python train.py --encoder_arch="vit" --model="image captioner" --dataset="photos of plants and fungi (iNaturalist)" --train_examples=45211 --image_size=48 --crop_scale_min=0.5 --horizontal_flip=true --tokenizer="word" --vocab_size=1482 --encoder_norm="layernorm" --encoder_norm_position="pre" --encoder_activation="gelu" --encoder_mlp_ratio=3 --encoder_head_dim=32 --encoder_fused_qkv=true --encoder_bias="all" --encoder_qk_norm=false --encoder_parallel_block=false --encoder_inner_norm=false --encoder_drop_path=0.15 --encoder_patch_size=[6, 6] --encoder_layers=10 --encoder_width=128 --encoder_positions="relative_bias" --fusion="cross_attention" --decoder_width=128 --decoder_layers=7 --decoder_norm="layernorm" --decoder_norm_position="pre" --decoder_activation="gelu" --decoder_mlp_ratio=4 --decoder_head_dim=32 --decoder_fused_qkv=true --decoder_bias="all" --decoder_qk_norm=false --decoder_parallel_block=false --decoder_inner_norm=false --decoder_positions="rope" --decoder_cross_attention_every=1 --decoder_tie_embeddings=true --init="kaiming_normal" --residual_init="none" --optimizer="ademamix" --lr=0.00105 --beta1=0.9 --beta2=0.999 --eps=1e-10 --beta3=0.999 --alpha=4 --l1_shrink=0.003 --cautious_weight_decay=true --steps=11000 --batch_size=128 --epochs=31.1 --lr_schedule="step" --warmup_steps=220 --weight_decay=0.1
Rows from block 6 of the image encoder, named by matrix and row number. Rows with one number belong to one neuron. Each number is 128 + 24 x the weight over its row's rms, rounded and kept within 0 to 255. All counts start at 0. Numbers have three digits each. After the name is the row's rms in percent of the matrix's.
# fc1: MLP up (encoder.blocks.6.mlp.fc1.weight, 384x128), inputs 64-127
# fc2: MLP down (encoder.blocks.6.mlp.fc2.weight, 128x384, transposed), outputs 64-127
fc1.86 102:141128138091163114132155135151111125116137110122123118130092117131090116157119145115142130186120147132086141120123116105147080117083169132133102137153126132135134179131125108091156154124116080
fc2.86 098:082109115114117149168104162075174163137111130115115178141188128109146113120122096142148108072104150079145139138140166128114087104144156113138138109137108128117085069147098158107142126139115126
fc1.87 113:137148176117153118100140151133134123169140181107124110077131128116118083112085165143118114129127128170142127053124138176112127106139079128159087134101128120131175127112117102139117162163129141
fc2.87 107:087142125102182130138131131118116134137137124111138167132150087140134139110152170139079127131124153115163122143138105079156167115108142091175135101140132104154104112084125138117097105146115146
fc1.88 108:130146170125148135098086140125134104092110084173134131117141142118122113082138144115143150157129162132089150099111094180141113180103125168109122134114115144135081132164116107125141147103125068
fc2.88 095:072128145149136129181111118126113158134117137143123197156156143101123162106139106146144115111124134124152122169147163140105119083141130095108114113149112131113087119125088172130171075093135125
fc1.89 118:131142137120113120087126134153151079085137134187152101122103144165133079115123151071151104118112124150109151120132123179124117120135090162128186147104134153137155163145104108115125132119154140
fc2.89 109:108158091128137129152099120137094133136136142130107149160181095132131163137130126156078084109108172135154112139167135123099105092152130118154071149146109082103104118138119150101118165119136115
fc1.90 079:138134162116149106121086135108103091166109126132127103130156126126114117093111157107120136126142125120137101110068127167136148138094118164185116140139097135130140084126112105104126117189109145
fc2.90 082:072121112156121151134106107132130151137106135120129152170151126129131141151153119148098121122130189127138162153165132133105135099127148095118120094163124065118112139143108164116124116139107119
fc1.91 099:153130155157149119110138131145119096114159122128132112154104112138140164110089141157103081121090065155084112137112160081146111133111160171152128117100151140106158120128119096121151139068157130
fc2.91 099:176100107123136114102152159132119088122131103123179100106105163165126131130112140100137119176119101136115106121112117118163115126125115131113136132169167144153129147103165091156116119106127102
fc1.92 096:160122126134118146133093154127123130128149075169125123130145138112125152135121102119147101132120136117073150163137116112135094112106186146084161126125142170110131189144140141145175115081147142
fc2.92 111:073130141143119115123097133126135136122090122139167182106064158138133132142156151119139130104133111151139065121093132162137125076108086084131077087119120124123111091143125153158144131137123118
fc1.93 099:127160119112124131125123128119116137127135103171160113127131127143125071126128146083177130131120178129114123128093153171093098130142112136109152148115118130130119201138122126072156164119148147
fc2.93 092:067119116116116141168114131170151182135129160103125158144146095101137155126130088161125136109126140135120143172136117102107099134119127107139116088124094084105138119126105152111133145187125131
fc1.94 102:179153107153085135104156137162147116105184161140119123171084097123153162110107138135092088109058110107100127106131152095146112132112128136156140131120152162134117093170158108178117127118134106
fc2.94 098:121185111129126131158111108150147163133109135129090143172144127109172128128152107139100142104119130123155155143141173120118094118127174114128118118105102086107095142145093149084158158112155157
fc1.95 084:180104155124165075121126145099139090144140147118152092138129165145125108106110151110132123098134128166153129117063142168119113126136117130160109115121094114083119106111132120149140153146151119
fc2.95 085:128131083161100144140108115167121139131140120139117147163168141123106175110159128160098131118072147099198138165147159099123099108131151137118136094143100087110122122144088141125158099103138123
fc1.96 081:129109167156147123123119127165130127150095126135185112148114158145163137102135125154127143107135105145120101115106119134125142148110103137176116110118122110118156126146119121101140133137150117
fc2.96 068:071146119112098148172114106149120162102126122152138195149129098137127135141146093117125145139174134109153132136156129130130152123140143114114168100119133090143114145108081148168124147144122138
fc1.97 099:144143161098154113128134164140158111123128127132121116138125103137124144134090126091163113131104118138137124106122162131149147131157105139147136143096107139132089133154108123132146179152134107
fc2.97 090:137110102146116127136099128101146162137108155141071142117162110143095157095188135145093134100090160135158109163158154132096067106133152111141117077118121098122095116126103161110142137130136144
fc1.98 101:122167223126156107110128136139142124180113135144118102097121131111117128114125149128134138096160114129082086110105118156105156139107121120148063123114112123135148108125119130128068112164134139
fc2.98 074:082145115137117161168117103123124132100114128100102176128168130096127153160135125136115131147154185110121153167135132103138129106132165117129116065160105125135122113123068196146176129126115123
fc1.99 092:142137132156116139130133152150133129166123072134150135140130128112154105097128104143157125125114120104127146137129130108150094152110146157109180112136116149093135118172194120121144143093175124
fc2.99 106:060133121120126136164084117114124159081093161127107159129154152135129158160158111123130132089137155144133101127109139185136140095124130101127093135134097131132145114155118155141137129145109146
fc1.100 083:135114147132162117121153149130152164130113151133093184060134129127131106125150117118124151094087100130172112106056147102128155139133154117122090169114144123138100130110123105133167143115131137
fc2.100 070:079138128134074186152104099122136149123126136128112168173160090119123149128142092135145117129141148141149158132167118101124116119129138121120130097121137116088123133128119183133123145156149174
fc1.101 113:137136107130075117111121147111120120109143099100129099113125127146124104126181132084118129090087120152144117163120169143120122093105136118145135174110123132127107153082135128085154127109124130
fc2.101 126:127144134151132144165134139149153161138113132129101128154133117113131145100152118118100128091128155145123125087142151108115159093099091127149096150134157178085124119119089115140168093134115134
fc1.102 084:123094114117161090129175110133109088114171136119096148102139112100133141155130137155111138106109100128144093127105129117125108163125093138118070176096190136131161122070125114130128127103107130
fc2.102 091:078125134184122155138117119167129155176094160133136188156137115098133162124133136132110122101105138102138124157144145153122145130131130148148102105138105141069103115134092131095122113136143101
fc1.103 109:134137129129121135109162123147110108133133111130127118160122098130141147117121142154110136156105106112121098112155144123119093152078143164124100138106131166121166143146168072083125153126112092
fc2.103 093:113144113127125128158130085102112161120124180127086181107155151097107164111129137139111151090097156117140155136098122132139114116130146124122112128198126126152060120123094166144141095135140124
fc1.104 104:168150142112129135113137119145110110117139141165106100164089090074168159113094122146111100134061115131133130096131154130125115126158111135128103143133137120148129113185154089139139119103145112
fc2.104 118:149182106125142132155155146135137131153151103100104118147132108105147136130134116145100140125085133108142169146148135104116123082150097126133117116132086119115097136128133148092136106124151142
fc1.105 083:144141126082133130084109141129150072098170129143171099118130134173107111128133154098137125100091128133165138101117145125115123133127086153132155177138176118145129170147109105145128164116112145
fc2.105 090:114174088130132136153106092180112142145124152138118148153157115093108148128147113140087067112121157118165136173148153117118085112155124116131119134148105093119106133143120135128129102118132120
fc1.106 089:145184090136147130134161150168120107174134086133181129146109132119133108081133149136130152147119111118161127113133109133145145112113128137129141122149128162105118096144139116125134084093165126
fc2.106 082:081111124150113127153113121110123165140121170140102169110149127104097134153126111156106129105114156144143145155154145155121116104141126121124129132108120140113133143104136174129172115135123144
fc1.107 102:153104149155125167115118145120123108114140089172120124149125119090163121089116125121129128143099106103096120129122114088142087143077126161123157119091127179127131145168143118137125146070158128
fc2.107 111:079147156148136086135115120128140133123111094138141181145119161133124124125156123119124109112144125137151068139128116138105120088142136096146093096122135129126105093137115181166163109113118132
fc1.108 092:141160103119196105124151126133110133122156122086133135155133128105151155126142134128130187135131132113152119117054116124129142137170147130109124139114129117133107100095144130095110064118105127
fc2.108 084:081110099148127134152103093106094177125129163124122191132176134104117150115153075165097118128143164124136140172155157137117138104128136126113115134124125134118136147134123156140148143108130126
fc1.109 117:129168152092133121134116146164126102090172164097115108195116128158186135137117158129131114140141131175151124084104146153129142127101113118139102156120140111106107110133118095135107164136115161
fc2.109 128:137177141141148139135114107121129140169120104127132126142112113125113103146161170144107120148089131116123116130152166116099144106096140108171126084132125108142126090107129143128111111157168181
fc1.110 098:150140117108157134123119147140117105131158177140137140132156118123165144104060158145117127128118133117170116134092141109132163136132113138150093155140104098096132099128152089184143158129148140
fc2.110 105:151195148109146115124127126120117117156111080141139126138092114108136094177151148117143073157110169101095144092157106146117147117112143095104115084151142121146112124141143149111111120140144145
fc1.111 106:136144120127163129134118167131131121167165147072138118151122136169189119135093131130134141139127123115117082067125139143128138104138105117160136123129160107136106118090125133070145087147133131
fc2.111 118:120099139171126121140163118068147144112105110167108136099152144112083164081159148107128142085082128129131131150118133140121103110141115129117102119094116177110130155120107126128195102106131110
fc1.112 090:148149119116127128128139150152149122128130082154148097182136121141119108086131119137134100115100110103155127187187156134154084094127121138146190153141103194081141146159124123119156115099158150
fc2.112 084:125122124126167103135092144131126155127134152133062119121139116135129119149129100168093125090114184119154116153122144102079101115131108103164131141101113106142111119124112145149149145108101170
fc1.113 109:147132127154133131128146126134107121119128096152089131132140160091119130111113124102142173147124137109123132120126117120144100197127119187086136132124113145158123143151121093140154175086124092
fc2.113 126:093151126145121088142115147142129148123134126147154150118098138150123120124136126122127114127119115136159038157118149161098096072137102124147121107075105101138090080103135164155170131135145128
fc1.114 121:152121167160111154102121145156141115138122096165145116127093153121119142065079117129150127154146102110103142101149099157149111175120131196146140097133135177123141128191105119092148127132156094
fc2.114 122:096142082153065127128143125143123142070167138121158170144104138158125141134140127127121168169164133095155116143138146141131149128154111109126134138110090114153136104074102111096108125150099143
fc1.115 096:141124175155109128098120128126153138117152128134119115120184140182148089109129161112114170051114122157134113106096134117083181125152068138135148145109130144140146117112083092114128107151128132
fc2.115 070:088153119094109113143130135121129128153129137101130163147140053133124121142131142128114085103158148128103112098168127121119118127103121106162110131127143128165129134139124150168058137146123118
fc1.116 101:146113183120135100143119157157158104107120104123085110139108087131148157142112128106161099099104088120120114120127160132154123147139128170169157126109161162105085128167099129126169129130145114
fc2.116 094:114131113127122133152104107137139167168088158128097145128135095118105151132167090150092151106105162159163140163166151154089104092137159108146121099127109084089108134151120177128153140150138147
fc1.117 101:135135175151158103114119165130121114127154078145121113142120159099140096127130132097187144167124144124095116110105085129113108149118145160151132138118123182146134141167124122129162114094158126
fc2.117 101:056154116151096129170107105137121181088102152130115195140151163118137164138166121130132146135155136110165100152127136128143142117133119131122095101142104106107117102106111180123157100123111129
fc1.118 115:138128113139163133083150138141126117152125120139193114148118125125159151119085149156131132119114124113125114134111132136128173131121133134126135090108150146136142089122146100111110112140149113
fc2.118 119:107114131136075120127092105111081122109138117149123187139139118135113146128139127120104129094095180120138134117122127132133115120143150128119153110139136095155091142146108154135144135059128108
fc1.119 115:152110148130127092138074118121113108064129125128074123115143151132084104135124163146124126101099115140127145166108136136100076100159131135101121183122116114126116171145133118158154145123154111
fc2.119 116:108117102147100141094141093125114110128161149101132138109107133166120125142130152144096152109084098102146127140117132137129095110133132133168112125119100123104179096096164104101112127134090153
fc1.120 109:141202171139159115104128103164136133124139145125101119115128119150139129135090168138107142149128131128136099068146121116111141169111093146161082143135133125165096108132090099120080146131111141
fc2.120 120:108158108109145117165111134112133140150081144138127167102128074100116113177151128120139127108103178164130187158110129157142118126112125098098111101183127110133080128147088153128138153141113113
fc1.121 096:110124152094196117121099106126133107112166136175104126104132115124136116138137153122116112128095107149126110138123120155117108121094126152149061129116127114110147177127133108111116174156122149
fc2.121 085:106126134122142123141120149136126163170072149126151147151146105115125166145128118142098128097121121113128158128151131162139109113128128125142146121144100133143077074140092170108104080135150095
fc1.122 102:118109138141117139107091128132122114101149155123129115115141139141099106106121183104115130132130131148112139109158141112174123162102122170144116162130161129135132136114062101120117167129113093
fc2.122 113:095148118115146138160094146104110148119103132131124147135152059126126108162119147133113118090113177145132138125136166184119120088136126083140125136134131111117101153142111155145130125123141149
fc1.123 131:149127141142152122142076148121112126073149132124095130124144157164122111154119133115110142091107125176139086141098162128125116129136141121073146178132143110110134107123134127149164143083123134
fc2.123 142:125126110129105132135116093094111125118145174110123155120138133138097165150153145124127158128067127100186129172132138127132086111126154128148123104124074105142177098119126161118112120162067146
fc1.124 114:135115129180134134077167128141162101134109143129122138140125092154132158120112132131129128089122076126134131166123133121115121137113102157118140118147165094098126115124145103107123120137146078
fc2.124 127:119140148125126146113062118109122087134169080174159136100138136124130111163101106098133105132099169092113170116170138110128074105147142141142169074128147118140139154165106122153133139103132116
fc1.125 091:145113162121150105114127155089129125110163136127102119085139126134143095116142130082160128122122150192131128144104140139096129119124088132118095154094130129107121129108116130110178180128125150
fc2.125 075:105169118126116127148084100139124154125101142135087177143160116126120140136146100147126115110126143109157161178178144124123078108131146104128105097134112094127108145156101179127162126127132137
fc1.126 098:158139121117150135113129184136131132159091141109128098155126132098156139115119145155130116107113130129125145115098156160132088113137094109147095124114104153117082081169124097187085090148146100
fc2.126 097:085140090147131134163107123114117152127113164127124146158182126081114140124151094127095138133116141107169142163151133134103137085128137118121090116126100063130088107136089157101145137116128125
fc1.127 122:141120108117113102104132132117137139131119095096109119107130120168090117121179132115120142046117121169145115166121130148131131113107118134112144130111145072138140152118138132073151129110132119
fc2.127 128:101155125165112155183113112172146148130138159115119161163134096117127154120156111142119108116099156136137153121183136081100126112117120098165110117165140125072105135109082143117153125136142163
fc1.128 116:163134122164149134112181176193128147154122085118131115141126132118079112119130113158121124118113108107151139125102114098151130123101120133120142121138117150127096128132130092100150102092141085
fc2.128 143:103114145145106133095154147104112123133148154080137184124145133160131104106135126111099146137188138124116156089101120113138186155152110133141100154156083160171102112091113129150091135102100089