From a checkpoint of a small image captioner.
Model: encoder arch vit, encoder layers 10.
Data: trained on photos of plants and fungi (iNaturalist), 45211 training examples, 31.1 epochs.
Rows from block 2 of the text decoder of a small image captioner, named by matrix and row number. Rows with one number belong to one neuron. Each number is 500 + 50 x the weight over its row's rms, rounded and kept within 0 to 999. All counts start at 0. Numbers have three digits each. After the name is the row's rms in percent of the matrix's.
After each neuron's rows are labels from the 100 texts, of 14976, where the neuron reaches its highest value: "fires on" is the input token at the peak. Only what is clearly more common there than usual is listed. The data: photos of plants and fungi (iNaturalist). In brackets: how many of the 100.
# fc1: MLP up (decoder.blocks.2.mlp.fc1.weight, 512x128), inputs 0-63
# fc2: MLP down (decoder.blocks.2.mlp.fc2.weight, 128x512, transposed), outputs 0-63

fc1.482 099:526511444475519551538650499555494529515381492514500536557541559462569554498468551474505559582481514572569601536537452512459490510434403408491505483444496481533456590428522516565491522483531523
fc2.482 091:533492467493491591470623446481485580454381524504519420624428502417497525477531510440496541527486497484502540528582558467510396483439466532556454556445434411386440514499426388468468524499454507
fires on: "clover" (32); "thrift" (27); "foxglove" (20); "heather" (17)

fc1.235 095:488513480432422501537539507511492495522486480548536533545437526551524537526460574484444551342487458492529506553536448484545413532489474415501523548543600478434576462473559500470467528416485365
fc2.235 083:496540452504488403465521518487496530440553581499593454522506468493516500475445507482497624583469506478524618649401515462495498541471525509525578486477378509438469462494415506400473443544533534
fires on: "hedge" (50); "viper's" (15); "blackthorn" (12); "northern" (12)

fc1.437 094:530519481533505579622500507506486534438429477494646540487563498459495494517421468494507534456441557552460593561531532506560495551613518406500502395534557542491524560504487473517500402441477484
fc2.437 087:528494546520517420526560554473455568512565498503486469433399497492520573610508548538545457559409443481492412424475541541486510625551416492415496454602527501561456489538459519620510451520546484
fires on: ")" (81); "poaceae" (9)

fc1.71 108:460516440453456526517483472416491545535588440481475476558456525551497502524394542591548519372464514561409500457358484563541514464461461501415470520560498532524527519517523509484521604470501516
fc2.71 100:581496572514513538484528571515497488452444572472483536471463516508548499446526491531579448505486463500507486521531570402441500534571630543543599513434466496503503414515497601509523483486519537
fires on: "spotted" (25); "order" (17); "mayweed" (14)

fc1.51 106:531520512545488551585476572492550544452517503435452535503536491500601498517365479496514576484404488546540521554549438501473423515526501479507503459523485552485538592484504527433562435465472523
fc2.51 098:487572538475540501501422613553402510527474479436531512451580558565583498513483565449385453382492482494507459488564461509414501445524503521517584483511409527549508581568466534488544457576530497
fires on: "magnoliaceae" (38); "violaceae" (25); "proteaceae" (17)

fc1.87 098:566516494528561522525565401457503449625475500457439467489571543524476471499501556487449470492488530515572511525466571495561492461487499422413434533540492614508469457477504533545478494488538442
fc2.87 111:484469420527515465488407401505457480499541563467502565475491467423419500599491555436521484427509505654582438493480442496527599494506529482498483475542550414506427479575431454498472489518497479
fires on: "bridewort" (29); "butter" (23); "-" (12)

fc1.419 092:532549417557526499609518484543590551507421441550488463492495518515458495503559495417497462498511498516465499553544435524453575560418592481376549508458584555662402497438496462608579480482492452
fc2.419 092:542509502532514590504378526503593532445604465611568526522480535594539451507427511501515412503482527486609539453462519573484477487523589525487524527396555429533469472449442472419509545499529427
fires on: "clover" (62); "plantain" (18); "clintonia" (15)

fc1.474 095:519441454501570496485555499421464471471475438456400522601468525472553482393437508509538434445527477568479554570500387500519478438539610523500459519531446583516520517422493526592565375490500583
fc2.474 092:584494500477447500457524559417489472475507494478554489537468602507539415576496563403531418408455509501466498573655418523499472414573386559510519501526495519383561504442491490533406407471486522
fires on: "order" (65); "larrea" (25)

fc1.123 110:492396493417424438533509522564498487493532528489408496460368552513559486427472461508531568475402521555470416525450528592509546533463422451504557592452494445482500504501484506448516575428494492
fc2.123 116:417589410420507577566496533541518580504532596537533481461491541539453443489414592460535566449449501510512426525456455435525492539518477485392583558501586482478415415564513504522445523506614443
fires on: "asparagaceae" (40); "fomitopsidaceae" (22)

fc1.310 097:453535534557467509516493532520583501479602462512486468531535481528478456500481515542405519459516614488475511464450545522493526494455471358500478517518509492501480451539525501557525443397510585
fc2.310 094:498390592428499515463468472436417497532465517490501442472481600497524490468579509498484573467485541573536500480422537501401569563545469453522428528560550596475568587468515517480469515452435487
fires on: "aspen" (22); "milk" (10); "hedgehog" (10); "skunk" (10)

fc1.369 107:464609498481480512536558486490491493440473422530507510560503489594514519520464593484488512498438435560525482511450497497611530581444503436542482535519378575481503481508473445541432447452551487
fc2.369 103:522602526498487414525469511485384417504435454549504562560502487469494517598447491503511501557530462465490507578509531437488568548508477424586557520511549555516417531426434446362464457521512563
fires on: "foot" (34); "-" (16); "live" (14); "shaggy" (12)

fc1.253 107:353500427527442497575550489479483543532388502453509469484460446625516457485500519473472525518519519569534450512490487529531498422468483434552470578490455541508510484500483407544556514473483498
fc2.253 117:558511515559483576466493459596469501488494492564502487478489519578494501507377437565471515547407464511562461537466500398441536537524597410444476559332478512579487435502457604520477521483494465
fires on: "poaceae" (68); "teloschistaceae" (10); "typhaceae" (7)

fc1.236 092:463521472517686442449506418494510511551491460459414540458515468569477590489475620535517477533515546429557506444495465631454495485494534577498436454437605516539558497549574493461498490426431484
fc2.236 105:529493525502490415476474527496441446470523647506559489508465499472453488507492501534471498541525490438553499424498499426508499466513534521454528498446423523483511479660433454471445451482473501
fires on: "polypodiopsida" (72); "magnoliopsida" (14); "<end>" (14)

fc1.422 086:546500580572456475625481557500513516387529487507569546518498482463422537496464556477530621483463526457482454618463456533440567515474538499553483544479451496531516532538475533562532518367526550
fc2.422 094:461468580490557530496387527458482576554392475469535511501597435609433562464494478442550527477471496490517473519423594498476600555464527484559486504504485488554476444457487583494523534472523516
fires on: "cactaceae" (76); "caryophyllaceae" (21)

fc1.354 123:540528485485457480611519502505405525560583432436523589507431502482556507532513531502459469474509518591504467474509397515564459422508433494485439446399572492483469518496547484556437601351430532
fc2.354 151:417473497447539503481520465457524617529439580480525380584498480456548386617494482487463500415530455511512547488477509397500507537455449530487459551494505486487561509554424480585538486577508460
fires on: "asterales" (69); "fabales" (17)

fc1.133 082:497503500505429466528511524430493549444499520412517548477425528482506502481465516553494533569358546575495497443505467498526523610499478513523512480420538502461491507563478486487509357395379502
fc2.133 098:619449513499579434533373562486532507464543677520504486488487499506549523541447542505501472546531434495522502481480541399480514411552410506481542512483510511408482474654447376497497582503532581
fires on: "boraginaceae" (17); "pinaceae" (16); "poaceae" (12); "plantaginaceae" (11)

fc1.45 114:501460566527455483553487580455402479495510493461468639489429530486545566470438636547508436440484491695480566528453522559536474552573598463494500472471563502551606516437503556432457457439460452
fc2.45 130:488483575495396503544619450456454483490386520492424440524521503503582512473553490468451642541599485507516551553471488476589432579565445496544504509407541556467504480410564392512546533522497574
fires on: "poaceae" (48); "apocynaceae" (14); "violaceae" (10); "caprifoliaceae" (7)

fc1.344 096:430484428541428547579558511462513522453549507423521470538534438544551499533510497574448541539462569557604508489496474583494455480385515524469519482497474485518634481469453474562482440497481428
fc2.344 090:464511587493536487516401389456521424504462511515565477515502500477517471400470636589459510558473466494528538478416436426489579460475440474488468550457434549509467482529533449515490463550423405
fires on: "fomitopsidaceae" (9)

fc1.505 094:555507534535467482544515455520544509491378533414504479518473501537544530494473502473456582540387474611471545509445423472497521610487528485485463516520566501545491540455526524522586373459480480
fc2.505 082:520419543546526450527370496385495423502545527517506500450526528572559528480545570401468537479481508487474450492522561553470489445582491467563477426501504565432448532566510495484497485484355590
fires on: "asteraceae" (31); "polyporaceae" (14)

fc1.4 083:469504479428516542655481447436565473637536506475523510530562533628457514417585557577451457429490456519484533462494483584517518546457438538449509492511614531513523436474503627503505528480500462
fc2.4 068:507526636464478501522451450387568538407504471577468512473477496540521511494457552614469419502506482500437580520464527451469528564565393526542541520528461559417505509486495473393501568554499398
fires on: "aspen" (33); "violet" (30); "saddle" (23)

fc1.109 083:559514434558584466529514545477546476483546474538509504423498470463530579461515525580492467464489480469546424632499408487514444514549560492456513486549460481620523545495529483499478390510493485
fc2.109 062:585474486495588444422520613491537484453451476504613551439492527499534505561469537516440477513499506512523518598476511517418395484510483584544587548528563507498553500533502344448464412502503477
fires on: ")" (58); "fabaceae" (23)

fc1.298 115:438489509507491497553526452514545516454474569500509596555460463555472503396530517488473522463514471539438540500584435450479450497452590488431531466525500576560478546468442475490501470479453461
fc2.298 117:501482494521502551518473471522538578490445622527633519528529501499479456466386522495450465522494512556586437393467492418495538534402479499505623549512503580447527567578480517516547607502514491
fires on: "hedge" (53); "field" (10); "heal" (9)

fc1.503 092:533448472499456432490464504449504496482442502448473590478458502486534503524373552484542570575522535580573536544423454565525543522548476473481476538458497541498431656571483503499588467464447415
fc2.503 083:465554477558496503494476603522534484488471521502611469478620506531467482491482567483487570502472566477514447586511459561531447509462377500480579495526516480479513481544531497414625579453506529
fires on: "boraginaceae" (17); "poaceae" (16); "ranunculaceae" (14); "pinaceae" (10)

fc1.191 088:485586430506434408549544526481511524489509476481496417498529494500435367483541479483493524491493476510493432523505530561605525495526485528535492488488498630529486534587484515625498521513578536
fc2.191 067:565499647553522472440423547498496418497510480503536529479482465544588495446546500482493548588437536476528532569447464483475524508482483455503535468477479481506536490552423493463578510489483472
fires on: "foot" (32); "-" (15); "marginal" (14); "evergreen" (10)

fc1.160 107:549554497527462424540467529438506507519492501393429640525402553426575544444485537526473517497496527511509474505400485503477562548517589477468459499461505478497568569512374495498506478376503509
fc2.160 114:520551586508461471525432527508507543454586491491456502554513554534529492559385562416514553492523559445503468514575557464484472511508406480381448466404610531550516449499509477441491483500475586
fires on: "asteraceae" (79); "apiaceae" (8)

fc1.179 082:553498493468484511613508523462473429485628485501499557484407514593573521455499616481474442433499464508379536533492500515613498444481488473472468450379589563533524442424525484533482449460456482
fc2.179 067:564580414519450444526534505515463452471487530414532570467492469472536458601520498482525513456506466597540420620469548544541496532497449532514488535454510442536602492489507323440395533528507439
fires on: "poaceae" (31); "(" (25); "oxalidales" (12); "fagaceae" (7)

fc1.346 103:426535580498466505617496516482538522519504492512512472504552441527530428596503527360469490500499571526566505491507514565650556498450429508455432519482466518504508478513415508566464516488511427
fc2.346 101:389482511478576553520483490541501511578489563478452495497517483467473534427520485482495438447470537492550396553443403408498482527622491512524498529482490391547553577540503479484427533496511499
fires on: "knapweed" (26); "lysimachia" (19); "-" (16)

fc1.238 084:507456502584417490493527525429500533487522501486492519418451442496584518531480579496489578521482548608495507578518415520524525554538587488512598534400499503520521532442500470497543459518472473
fc2.238 076:545521387528474485509713539539500495479521523536495467501494498465550509536342536496584489548535508488533546534465470512531438522551513525508549585544387454480499479433561486523500468431473465
fires on: "asparagaceae" (23); "polyporaceae" (22); "brassicaceae" (9); "schizophyllaceae" (8)

fc1.257 101:487491589560501537501424459454525496588510506596548521509424357475470585573471527473437512501512591481487525505557482541478505466487587472507516462436441515483450499470450506580523426370462504
fc2.257 080:537571424539421409464489522473493580433573602492535488482428443505491501542480510512554450582489510563644464457440569582513475562489455516518483552482413479508518492558469403495522460507549350
fires on: ")" (73); "<end>" (23)

fc1.68 122:448501512517548537535613433483476503521534497436445500382448571554511511444517551561553511467502542545469503540388542493551506532533529535440397501497477487495583454493550431481662510536518513
fc2.68 144:573499587540502486527445513544489388530486449481513486516471492518401485455496401514513561391472492451485496469595613576506344432534503508500602514552462464460445522487515471480492473519547570
fires on: "order" (71); "stag's" (13)

fc1.308 085:516598524482453500471492533442519520580513385512513501494610395467516541562507539536578517527456565466573531455531603441518497486471549469479481439539607442513418522492441500438549463446372537
fc2.308 077:441614515510526488484448454452433471478538517462487499421458497560493548597444569557492465481501571455515478507485562514429499451470482494418319475411490473474444475543411507493639498433523488
fires on: "polypodiopsida" (56); "magnoliopsida" (24); "pinopsida" (12); "liliopsida" (7)

fc1.204 093:533497524495406450543483615459474516509506510488561428509476483503525453522512525462476543530539557461537459586508447533510492401485502415522446576490397506504544534604481447585570376443472559
fc2.204 102:603454494507513518412372502457507571523447433489517474479502622457540532417468505477475531480493414492588429591528548503490505630555474473577533526492580520563460530463556653456457537456486351
fires on: "poaceae" (22); "leaf" (11); "apiaceae" (8)

fc1.367 098:502579492448504499546557593458496484499597427483413405443519593560541528461478549559518510506487508577483481511531477514498463558506677503497493437431613527465550490387500553470558472488519514
fc2.367 095:479503549570475431542558511464510448458501521502371570492530527559541491589389493456541574442533476497550458492511481529498427588547404520486483464414583505503532550559553499506450474538475447
fires on: "magnoliaceae" (32); "zygophyllaceae" (23); "agaricaceae" (16); "proteaceae" (10)

fc1.424 093:515492500441439496518465509457499547607509533364467585502479476533546495584520513490464583469465471636461541473470520622553485543504593491447559458456466555494530487532515524470536474448454500
fc2.424 101:543484503620528430632523477460497513507449443454597548443542523501552525387492475481447526524507531449493460519511507418493485479536485431545486509510447577524528479479509546540482509371453534
fires on: "poaceae" (60); "typhaceae" (31)

fc1.423 098:531466441504533499624487459489465580572489463479379523470415614467451494435482573380531509438502483657483517521454516499609494465546548516497502533548524509511567490499486432518529501502497421
fc2.423 111:505411575567458459385617539499499452528521539406427452477447577472480493460481529507481491511510493462413563528516440456489354467508473445516489533530472496506513518555516438498477499492523482
fires on: "poaceae" (48); "eastern" (15); "wild" (9); "typhaceae" (8)

fc1.98 080:517524490528499478505510611485483554497558459592537519498367378475593493522470449566529574472500507500418573495540483470640418435504505458422507522487527479442497490452489525563466381421510500
fc2.98 062:609562408437463401415438550446528505488493520494583542528522509548511485533466454501589431553500453503504464479450574506445532516541503602602390535493534454586463445453472411482499482486557454
fires on: ")" (71); "lantana" (15)

fc1.483 105:487524491541455437610495515500602545517435465530501491526526411491539449496506403568476462447471497523488520459509485611502528392426468470500488519512489497502506554466474547488504518458584481
fc2.483 106:472512513511515498376408509503515547494516483504538415592509507525519498480356496476514381522399514391497524426470451489497443500574596456450368561566448506458522479494494425515531465469500551
fires on: "asterales" (28); "lamiaceae" (17); "sapindaceae" (8); "dryopteridaceae" (7)